{"num_labels": 75, "optimizer": "soap", "learning_rate": 0.0021, "shampoo_beta": 0.99, "merge_dims": false, "batch_size": 128}
Rows from block 3 of a small multi-label image tagger, named by matrix and row number. Rows with one number belong to one channel. Each number is 128 + 32 x the weight over its row's rms, rounded and kept within 0 to 255. All counts start at 0. Numbers have three digits each. After the name is the row's rms in percent of the matrix's.
After each channel's rows are labels from the 100 images, of 14976, where the channel reaches its highest value: "responds to" is what is common among them; "patch colour" is the nearest of a few named colours to the mean colour under the peak. Only what is clearly more common there than usual is listed. The data: photos of plants, animals and fungi (iNaturalist).
# convs0: first 3x3 conv (model.blocks.3.convs.0.weight, 320x320x3x3, each kernel summed), inputs 240-319
# convs1: second 3x3 conv (model.blocks.3.convs.1.weight, 320x320x3x3, transposed, each kernel summed), outputs 240-319

convs0.265 098:115189124147131169124141105088104190160097083053164140114110145108121068185098190157163160082105171134149149118141189172076150094137150176114113160148111101202035159142088132113086096166158098133113203075145128137149129071109134100121142131
convs1.265 098:192117155167089110199133167119111142157058116130161151086139188118103066121107091142144174110148158196153066117092131141068072168158184136123142114085137071119090181125067067103065139161175144137137165148147139112127098159135121121107108156
responds to: order Passeriformes
patch colour: brown

convs0.214 101:140151128070140091103115151090105105146093133158122146154197091174051107143135177119142133104124186097102108092180112189110109123081144173180164091165149134115177172147182179097115121107116165111068058150080090125173141100158086170115069116
convs1.214 095:073172090141126095114109168136074117147088119169136145144137117131156124127143090029230128178126128169120152092169066150079087078139125130117134089157161093153194108127120211116147132096131124113167120132139134095162111127161151135149161176
responds to: phylum Arthropoda; class Insecta; order Coleoptera
patch colour: brown

convs0.270 105:129130154135066110092123112118173168079093122114149092131146093161059053089148142120184091145073184159117156206143116098123139144145095133090120100127120156155159133133103113122088057137159162109113121136118060136083153088139131185125119103
convs1.270 092:077115134120094146149107169056137102100116149131100113147119194114107030107147138154061061099143108124136184129213176119126126111179128128174101160124110157150124138128079093150106200155106130094137120088132105108138152076152172204158122170
responds to: class Aves; phylum Chordata; order Passeriformes
patch colour: brown

convs0.281 096:182200132176093120146124103121116137153109170115090128114073126134113138115103108139161123129178162087099115123151141173151101107092134089133142070136136102028131117124140211149157117145156126103120117149115145175064170140175090096137150067
convs1.281 090:116217133149118156118134136081143159143121153108079152142119099138068193131087141146117133216145116146115150125125158136124125141086123106074123075111105106137139096176167156081165144132102092103131163110151158157144152138079160119127158058
responds to: class Insecta; phylum Arthropoda; order Coleoptera; family: Coccinellidae
patch colour: brown

convs0.60 094:117127146138096146130111104132127086104113099136133114100130149066198103154112120083150091131139063137126078122129133140140107124120143192161180122137093109074110220139132145148078131140134161063104105080181081147170137148091177176170198126
convs1.60 092:112140130120161131143102138101155147134197162112111125155120134122111199130088183173082149090161135089150154040135190132111104186141143100098131123112160119128068102142106103090163126169087136121181114141143125124140148114168107172132145146
responds to: class Insecta; phylum Arthropoda; order Lepidoptera
patch colour: brown

convs0.195 106:093127119152150120134088140188171105134103140149171181129122081085085223082102064093135094081157123113086102124091139084186111113104122097178158164171117068127163144072135116107148167177140172137158102133145115155087149133153107132122123116
convs1.195 103:175224161105101158124110157127045156150142140114156100119106165123083141144084141097174129144115137116115118143102132118201131064146178175150134125178143175171151090149146119072098193121132164075107086152151177097064137118140161091103086117
responds to: class Insecta; phylum Arthropoda; order Lepidoptera; family: Nymphalidae
patch colour: brown

convs0.317 099:136085124147149163161124118092118154172153103126119078208122170101151174171134135111097111125154117103142129108142136155163145155150141193148192067162125107161125128162178173097135081137147151139169173135083144143106146072155123163109130169
convs1.317 104:090111153212203102177127167088091140093182078119149138103229092089103109115114123141166083091112107152120124135137149138129161120156087069176155143135103109180100132094125114134156111066142118152063162168106157163172144147168081118105117123
responds to: class Insecta; phylum Arthropoda; order Coleoptera; family: Coccinellidae
patch colour: brown

convs0.166 099:117094126118119176128135126117119136171070152113149109164142165152180152108181190122108122116184154158217104119095200168163102170154106194078147121165122163128113064107090126147071124067108145167179100122108141103151165124167116144098116107
convs1.166 093:096132072168118163133103110123134121130138123156120129116130116092165086100161144077116121184098206138213186053131158188149155148127174071129154097076074117124105102169138147089117136136134137158053093095146152126109070108135080154069146125
responds to: class Insecta; phylum Arthropoda; order Lepidoptera
patch colour: brown

convs0.143 090:071156148093184116097150169108145153149193070112128108106112145163102097103159120088132124103057114168127142103137181111095156127134126113147103173121134124126117144183110157136181149135151104166139092127137099098103124111200128163126137058
convs1.143 104:148081164092131141112164176168131128157114114124094050100156061166121114110108119145109108161129124068122166099165160128129131114124142157119104159135144104097168127124164147132117134220146074084141118152134181157080149142128123146142085109
responds to: class Aves; phylum Chordata; order Passeriformes
patch colour: black

convs0.43 099:130081096158137103077125141192083098129155178212144148140110102137176102161154110140077143136121116128129175078120132130139153107089112107120085114127130132185116142168177164123054132118116135096140137141109115120102124087146134145118127153
convs1.43 087:126098047109130118063134146118172124062136093169095167193107109183149101166108118093091054138181111073115120118076119117140163160122079160109103093140125144174119097118163161155111117060225148144142112120156116178164061105147180148073135084
responds to: phylum Arthropoda; class Insecta
patch colour: brown

convs0.135 107:165129095127134123229099149121122139096138125151107076141136163105113135111122117151090133147145107143160086131117121132126149094097124072158103057138199082130103144111103163119099129175098144145138122130128081101128105111097230112160104135
convs1.135 104:139101146111177110156100123150138134089122133074175160102220193098139116127139155128102147134116106171100131124085125131129148112109128127171059147066066113087167107074141185135128139108092095107123158175145128100115100097097148147122082169
responds to: class Insecta; phylum Arthropoda; order Lepidoptera; family: Nymphalidae
patch colour: brown

convs0.152 091:142113167109121120130104097126136076082063129180091142132079152164108100099149054083117155149103142084122134113118188132079156126152116117106103087157080114159079152120124120113123155103108109138125134128166101071164173178106119081162142170
convs1.152 095:123145108155112129076127092108148082083151150098106073119109146157163174124129134101164160130148083127159149143121190131144103160086124128152126111138079142196116122149186123080112115174126088122121068159120109130139113110118077119161153115
responds to: class Insecta; phylum Arthropoda; order Coleoptera; family: Coccinellidae
patch colour: brown

convs0.77 083:116093179184133122109106157154141099138143141131146160130135124180112147134093125106075121134092086144141087121129179091108191142167130047149144080051040120110100128096108099140150079132164108130170113153136124158102109148085119104132171099
convs1.77 098:134102127098110172176168174107126128113070129147125138069147111174105166108106117157074138153120104163127117149092133156113197120136132108122125138133118143162131139178149135156119126137153120133092148167137076149107242112082138127108107152
responds to: class Aves; phylum Chordata; order Passeriformes
patch colour: brown

convs0.189 105:093169102129108076123152153151123144181121151138094141145133136119127089175129078166081077115151112103144069145104135144124099197097157048203148115129079095083095145171118070152145180150149094137164136095191133119159092132140158177160200120
convs1.189 094:111179105138087097117172196086136135149114152183139133093116207096091170108163130129178131109162107070115101131113106102157137112081172092146154142124182144101118119124124113076121114100139147121141167125143155139119124135127109145104122123
responds to: class Insecta; phylum Arthropoda; order Lepidoptera; family: Nymphalidae
patch colour: brown

convs0.284 101:142148097156143113130196049122112155134109183136122142156147082135161171129035198085096101088150149160128103161126161178111147066153084122135119138153179107098090116151113126180132053151160147131165109123105143083068121135124101109122167190
convs1.284 093:083198077198110068188096101146097126173108170093130155139142129152174102089108122151155149141113170121130128071100127141117090167179157120151129120099083102153104084118139107198113144123145123119088158157084170125157136124117147072107158174
responds to: order Passeriformes
patch colour: brown

convs0.114 106:123098110191111104085086101117105114172137093141144138189116192130165231106086173125084129186126144127149164105155121095154125153166144138143141153154115099091158145098126079094172094150071098131162132139125111118133163127125094171164095168
convs1.114 102:121212078115208133078124179133130112162147079084179111147177078119114127128055138132118112086132155108087141075238082099160138124133157122151082088135127081094125113112122136163145158076094104120124146158145149124147097153120143107139107127
responds to: class Insecta; phylum Arthropoda; order Coleoptera
patch colour: brown

convs0.248 110:174090143161164079126074083093090133134099111090113107128158218180139177112149092106097171160110130142131076114109136102124158183132086145136148091163119163036100124136115117117146140172155146149147151089106166089150141125159139087147162094
convs1.248 105:123151121161138139132150139136155139172068121152122153076155171113104163156093090111178164093122081130110090153138212138122105199084104136129119154128166116071138145077134103105129167127156133128112117107081096126175125164160109138203142111
responds to: class Aves
patch colour: black