Rows from block 3 of a small multi-label image tagger, named by matrix and row number. Rows with one number belong to one channel. Each number is 128 + 32 x the weight over its row's rms, rounded and kept within 0 to 255. All counts start at 0. Numbers have three digits each.
After each channel's rows are labels from the 100 images, of 14976, where the channel reaches its highest value: "colour at peak" is the nearest of a few named colours to the mean colour under the peak. Only what is clearly more common there than usual is listed. The data: photos of plants, animals and fungi (iNaturalist). In brackets: how many of the 100.
# convs0: first 3x3 conv (model.blocks.3.convs.0.weight, 320x320x3x3, each kernel summed), inputs 80-159
# convs1: second 3x3 conv (model.blocks.3.convs.1.weight, 320x320x3x3, transposed, each kernel summed), outputs 80-159

convs0.232:148133118144114066065164099129129180144187123146102172129092071135146141165193055151118172166081114061151140137124104098125131113092152102136116153096111142078253121182139172091115143152151102087129129058122134157105072099148078083107101099
convs1.232:180161096133169115075140113168089152094177074102077183107132115109111144192150120123064168113071059156111094106106106154126123115110149114110123071110130148115153109166167121058131179123113133103196156099164141131110202095142128097143079086
colour at peak: brown (53)

convs0.89:117059132115152063124150118130111089064159112125139169126124132133144131152069081134101123123095197165202092119196105135081139099080167097150103145181131122115150062106118221065089136131130134090064083108112112125086124157123118119131089163
convs1.89:133103134132153153138094080145136104166086109143149132116065076098138169137035084109136129124140126123104169113166121110127131167120105105218132089106112108072114137100100161083137086120090120063160094157206167106194175160137094129120130188
colour at peak: yellow (25)

convs0.298:140099137116120106152125138117090119118082098179101097148131111110146113070065145085103103139162219119190106110106120155154116116118148146175126131132139126110167068176143151137091121134162097050102137087134100121161146090153175135163100103
convs1.298:178100106154195133180138142084137113127122122124124179130090132161101125133076146133134147088138148119109164111163132160134135129164220144103088125165084089102078115182133156089187130205203142145178119094122130118117108126172150145169129079
colour at peak: yellow (29)

convs0.319:167237118157120136109100157134203173105114142128115132073127135092057096089149155116121090144126095144140129061130085138080115113117162088126167117078091114205158152116140098037138127153102130101121111126158187098131161133112171124172177172
convs1.319:174123089188152079111168064121166159194115093089168121123125117069142112113149097084116143060083089121204215096127126191137046118119147153096148082149100106157124133135138193124113101129103127138100108132221105139086126115100114153083097142
colour at peak: pink (32)

convs0.254:126082108159108129091162137036109138127124057143087188120068158113131123195131048113154139094130146131134136154101197135083133165141099138116137137167093175108076102105079150192131055129206102100151165111167088139157117177158109141113093122
convs1.254:094132128126140060119179127146116142116225147116095092093058166144082167068141147129043162172072114090151086107127099119137134116123113102094109115085143177126127053123141139091131086082095145080111196118140077084109147145114171152109074139
colour at peak: cyan (27)

convs0.14:103168148112095078090131090133129116158161096136149108179082156083170144090074133174162119127135136160156114132177194065219097138208103159119101115107089114119169140091097154097072121125155081082112117134146155155152131127129106158111120137
convs1.14:142117078105151126087162126130108042162175158082174124126142161189149234096109154157103120111109125082093168125125137117137085157187128173096169103124106160097123107107143089095120113110171082132079138086135173093111144096142143104131136164
colour at peak: pink (43)

convs0.143:099100116121097109117090126107130153124098103107062127075141097097047130154119130113150179105152136122115092160111142179081146197137103080136167148118064098129122097118115121166128177090071094131106107100133110126065094065154140122132162119
convs1.143:093149106103152147116176127065140165163155136172143133227132131080149072095071110113107092110118136120117128155092163144156203161157158137098159141140132097109114098119144123102133214128117113105189144124184089152099081104081164089101105141
colour at peak: black (28)

convs0.279:109124117148113149148117116128154132121103145081120105102119157140154096138147125087183134120145178107139046129118104138099114223105119127088131169150101115095125174146058121140153112184176074081083140095153155099116158192085119113097133094
convs1.279:155098159109101127168059157171059087167139164122161135064146166123086161119131133111094100147126139207098076175176134075167143112147133125185112128152161088139125097142127075125090092193194145127097135106138135122147139123125130166178109171
colour at peak: brown (49)

convs0.290:096105152102152128148103186103099087118156158109159131141130105128161112146118104120129094125107144127151121159131079131137136101119050109135133083155192117166136186105143115092249067111099123151148126130131162118148099158067156144119121177
convs1.290:107118123134139124178111162100121126106117122151083067076110117123129174162188126067219123147131112077151178152106085114133180105172118143144116104121173092092121091136096104065091089136147101150101141127151131158181104112086158165145194108
colour at peak: black (48)

convs0.18:126118154160134124098103107102090151128155151133135116141129093156142075199135141181102121080161106109111124102175070143082126067117160115151110088111155165150172123148084094078149094162113149159118081176167120075073137059197124110189101127
convs1.18:127121151121115037068088117111151144142208181122169117105125076099090063196086102206137186129100094134144109110102130112121133140118064118104108142104164113135113125165156072066093083135126131151102095161121077119103116144156114126159146093
colour at peak: brown (53)

convs0.291:071136111177100134117085091124118151155125085082104081163160102123139128178134100086145164207104070121127130097171074160061094146136144120143114110160137121129172098116130138162188205123087121128131119116164179123136128120066189139144126106
convs1.291:179124128108166121129107137113094137196137121124214095106171113168127089069171156159074128143081121146127076087095120152091195159205137127125078175140168151142109145139166108143171159169135138155162095073143130150116072160068245122125155110
colour at peak: black (28)

convs0.179:136130123121157076095093092119099208181068143116164094153134154068085149135168187116150153129162148078179139143183164119157114101159161192148100163164142111176125161113174131138148126138082123100136161142184145077139221102133125139116099108
convs1.179:163099125091132132181127161119143175152138130105131112136117118129142122140138158085121138129140123077128123099110083066199164120085139148088100126144146117077171132085134127155201161148111158127161112105151225137111129147112082093110104150
colour at peak: pink (29)

convs0.191:177138111109133089143139148206117082126158127177130172120174130086146100101123178119145083108112107122179114098117145098120133100039063097126081177141199132114164091182122107152140121124152188121174136165174134117089107160157125136119121110
convs1.191:182133125116165073133073149164158131138124115110133099072136107118117113113080122035161190129157112122128097061105142138124106157131145161121067124167139120101180149176118106159156092111133156131125109097200114134076119157140106145105125137
colour at peak: brown (52)

convs0.104:136143108113127156140124100121126219107154093107096120069075177118099112078121151088093089073126187123120115173088195134145104139125138148134065158132131119138144110143062116084139105124167134108082152147053158152103078121134128068165104133
convs1.104:110108150138123129099225172137146123132138164135137096085060147097105077126109157100137085083098179114120088255102144099100117185141157138106087095118147180114167089106187132150134102130149107132110144102105147152161108106080138118138170164
colour at peak: pink (30)

convs0.266:138071172100098100088131108143142136117110154168183101128080127059156126099090074161107116116058091121124136065092114156109141200109133129156167114158175127127121100148143153134120112104091084133132093160086115156098101162158051128118154105
convs1.266:131139120114124091089156104172131120138151149121109129128115174160085081098087183127118112131123133159114147122104099157133199052144250106074100074148128137146106127133180127078152124136123169141173130122176157090138121112106106083128114110
colour at peak: pink (27)

convs0.0:188161102148131151151113087110135096124198179120126126091124148136130168187136168144108130134128124091109111124125125124194109137099119159099094155128115150138098117108149163160177094097182140121144184151068131148116095164123121099082164191
convs1.0:119101098082079117143123128160097103149125097130101151098119104154200158092115131194112100170170171130097151090184101138175083169188101162095146134176102140057106160168113163094151129158169181148116123174115118163116094091124188108115192108
colour at peak: pink (27)

convs0.228:165198162078097117123081164080088119170120106161150120127116148168124063096149117162159162157149132104154106134111151181159157171112127150135129151119118146115094083157101127109133175149120071178082135100192097014099188113107162095105146079
convs1.228:158067210121157072117133145096071091128120164139162125117110189144158140079124128116139079058145144122178101183132136109146101188137116153161108217112114139186117121173170177101104171141122166097124073138123030108186129065068101091121141103
colour at peak: pink (30)

convs0.268:156143102158136113140100104099116128196105091144085118135090101118120120098144222170145098117128124123128186131146147118188135080099185111110120140092080124161189139132112115130128089102086093110160102126114096127119116071119126112146153079
convs1.268:138120141110090129142186106130145160178151138120124115155157116113146112131090161082160119115091125137078224112095135101126109136057189126130192146120097106129160126061134132131107114113176157167169117181175092125070118082135133100132100155
colour at peak: pink (51)