{"model": "multi-label image tagger", "dataset": "photos of plants, animals and fungi (iNaturalist)", "train_examples": 77898, "image_size": 48, "crop_scale_min": 0.7, "horizontal_flip": true, "translate": 0.06, "color_jitter": 0.1, "arch": "wide_resnet", "norm": "batchnorm", "activation": "relu", "depths": [2, 2, 2], "kernel_size": 3, "stem": "single", "avg_pool_shortcut": true, "widths": [160, 320, 640], "num_labels": 75, "init": "kaiming_normal", "residual_init": "none", "optimizer": "soap", "beta2": 0.99, "lr": 0.0021, "beta1": 0.95, "shampoo_beta": 0.99, "eps": 1e-08, "precondition_frequency": 20, "max_precond_dim": 1536, "merge_dims": false, "one_sided": false, "adamw_lr_other_params": 0.00099, "grad_clip": 1.0, "steps": 13900, "batch_size": 128, "epochs": 22.8, "lr_schedule": "wsd_sqrt", "decay_fraction": 0.3, "final_lr_fraction": 0.01, "warmup_steps": 690, "weight_decay": 0.04, "adamw_weight_decay_other_params": 0.01}
Rows from block 2 of a small multi-label image tagger, named by matrix and row number. Rows with one number belong to one channel. Each number is 500 + 40 x the weight over its row's rms, rounded and kept within 0 to 999. All counts start at 0. Numbers have three digits each.
Before each channel's rows are labels from the 100 images, of 14976, where the channel reaches its highest value: "colour at peak" is the nearest of a few named colours to the mean colour under the peak; "top examples" is what is common among them. Only what is clearly more common there than usual is listed. The data: photos of plants, animals and fungi (iNaturalist).
# convs0: first 3x3 conv, stride 2 (model.blocks.2.convs.0.weight, 320x160x3x3, each kernel summed), inputs 108-159
# convs1: second 3x3 conv (model.blocks.2.convs.1.weight, 320x320x3x3, transposed, each kernel summed), outputs 128-191

colour at peak: brown
top examples: phylum Arthropoda; class Insecta; order Lepidoptera
convs0.11:468564512534531485543478466423434522471526496453477488439458476476432538437537520567439519558493447521465510485443570508450453544519529512447588505494501487
convs1.11:480513480468494486468562529429484525516428437481529491505499483512474463518532492486419525516485500532521556526475509477490500504465474502497488650464458489422476506500494455484544468473524579

colour at peak: brown
top examples: class Insecta; phylum Arthropoda
convs0.303:492548451406418553509520504468565533377473538478538544505497523456446488476508492477492492488523451547512543514424574455515465410526490486521543489452562474
convs1.303:441475462462565538535503530491507480476509473538487528561481556467469554470478519513541507523409528466549588571528616556554518514483553488500474499461512605516434527533448554455504447516514464

colour at peak: brown
top examples: class Insecta; phylum Arthropoda
convs0.128:521519520454476543521472505581541471466528577468443533492500496462488594526551507523523433532530482496535573467512430467503432513553451544546547492486482495
convs1.128:464491487550520547404528455485483498570493532525462598547442466545498471482467497473489442565475526553485548535506462478547492515454443530500531477511475536476486454507520534527482564445461484

colour at peak: brown
top examples: order Passeriformes
convs0.210:485576478569561461462453488516515489550481456501530526553505468525498541470538415530489517487469482546452535494468528508475532571490474528538462560438567457
convs1.210:469549488538482452496602489473549486480558482527484436536525520448525497463493532478513473518485395508560501536570451555509576437567481505477489495432476483480452457456531526527522471534542493

colour at peak: brown
top examples: phylum Arthropoda; class Insecta; order Lepidoptera
convs0.161:537490438464450535448461509457515518491476478458466586487456502473464493524560487520503507493469513469482605542421513446501591422535458545482488478500611524
convs1.161:530471491471462512458561486465462495468563543428525495488520413387523527535465482522471548537507489550544508541546483446483494488441444562532506451502475587573530535486513510580511487511471518

colour at peak: brown
top examples: class Insecta; phylum Arthropoda; order Lepidoptera; family: Nymphalidae
convs0.139:473494474518478561502425517488518562485530558534500515498499485493476530473504435533481514444449516446463564528450501522487483543506535505452447481563548504
convs1.139:493567462501497520534585490563491553556530461477520579453478445512484503507496456530489532497493397530499476514497480539520502483467529412533448477531522424516432478515492411500526517504500493

colour at peak: pink
top examples: phylum Arthropoda; class Insecta; order Lepidoptera
convs0.45:430469502514436504479458474465477517498516508468523494503448581447559483498528592539536497617476472473503563508502461562526469477525502487435471468513504528
convs1.45:491509514407477546485480531436440538506451526475574508477512488535453481521506563469518494445598473461521542486510498468434540460502472451478538518503535458480462459504585446520490454545526458

colour at peak: brown
top examples: class Insecta; phylum Arthropoda
convs0.171:467559496528478522492493511479528553541509504471502508559589457489501403463495473503498465468514496517468422510516497518481501533516595510488528449477562488
convs1.171:434587440484515504453563501618498462537425557502491478501429451533493509568507556511531507458513526480494479488426503473469524510488531484507479451502489536514465569458466560511509566535489469

colour at peak: brown
top examples: phylum Arthropoda; class Insecta
convs0.12:387478460550527527498553482491537531534578473575487544459523534478472471463500489462510460507466473580440406498524462504488522483459523550539506483478522573
convs1.12:506530523500458505529465495469490482530505506505475491458505480532531499526530459508544487541550443575467481475491466447474493504477489521497465479524465465474488506433635542530482472512504472

colour at peak: pink
top examples: phylum Arthropoda; class Insecta; order Lepidoptera
convs0.33:552477472511472487507486542521508572500504493469482462435484542469541552512540507544486520667463487518508545489519488514524533493506522429441527597489494523
convs1.33:464526457517505487511474542566513477520513515577524535532530533483472509523515472492487532453475512531463564485448491500460528601503563421468518505502472580496490454514509474522471487478498517

colour at peak: brown
top examples: phylum Arthropoda; class Insecta
convs0.238:466559482463476509526502491455485575503529456482509479436521489493536567476537483427515488463529525470542540421526381494444393543546427477441466533446432499
convs1.238:503448554529548535545517462457506499465484520585462453454521482532531440525485536430483491522474581502527573547572513552479393429470405481449531526461451496450509487513555485525437398483453519

colour at peak: pink
top examples: phylum Arthropoda; class Insecta; order Lepidoptera
convs0.130:558568533523455481496460515433519634462514487463470491487541533536459478499454495564466488537462501475417503469445529456496496573578451480508539488567484525
convs1.130:490466547495483481500461537548556527483551469496490508524448449429479512451489438494547453478455499523503464473516487547474499452494601480519460513437497554437465518506471496550600550549474609

colour at peak: brown
top examples: class Insecta; phylum Arthropoda; order Lepidoptera; family: Nymphalidae
convs0.65:517505490467565534501456450510466463508508604487494426555449507480479544474466532492361507498574520461465453512549486452545486568458471412459600496502467521
convs1.65:511484541584542492474537539513456552477469596520512458542461481476473497525530471548440443497422537449493524508445492567500477474477516532517488523428547467497480458503444503545530494506494403

colour at peak: brown
top examples: class Insecta; phylum Arthropoda; order Coleoptera; family: Coccinellidae
convs0.309:491493518488479501509433483523510505565533473540491461495454517495537527465535588499461479437442483546477523458429404494488521432501444504478480510482498441
convs1.309:513399522475532474520524548569502516475493496523480493459498512518496494537497446492488524492478469536489493461536481502465515459587488521474560474526517488536528467480444413488498490470479440

colour at peak: brown
top examples: class Insecta; phylum Arthropoda; order Lepidoptera; family: Nymphalidae
convs0.31:479534439488499449510531479422536525489509486535489619549511492482486427527524483486522522533482429482507468520423527482446483524545532518528471435456525459
convs1.31:510560419508494475455470514495510454427504568490504499555528543485452484549516574475509457450505502487501484551506509532564469502457459517536495529500401509488553458508480556504427468468498438

colour at peak: brown
top examples: class Insecta; phylum Arthropoda; order Lepidoptera
convs0.190:465639485491480489491463429487474552553439465541511478494490483563467566499481501495531491502554429481465468467492471570504549445532495514469530454436458471
convs1.190:557466647445478479487497506443453479483458523471427480478492462505511516465469495530512544481495506497473477481495471559534481443393447492550472498432425446504519521436586530459568494509438499

colour at peak: brown
top examples: class Insecta; phylum Arthropoda; order Lepidoptera
convs0.41:455488442443420490555470531522531449534499529567423512436543477517505524448540482484441542473473415537508435477468429463542466495553461555495454558483497538
convs1.41:538472524537539500490543524466495496562466524604517476552530442469510520483434538499488456512517483498458438438495505487478474467456501473478512455452486466504490507478460456560472422525510473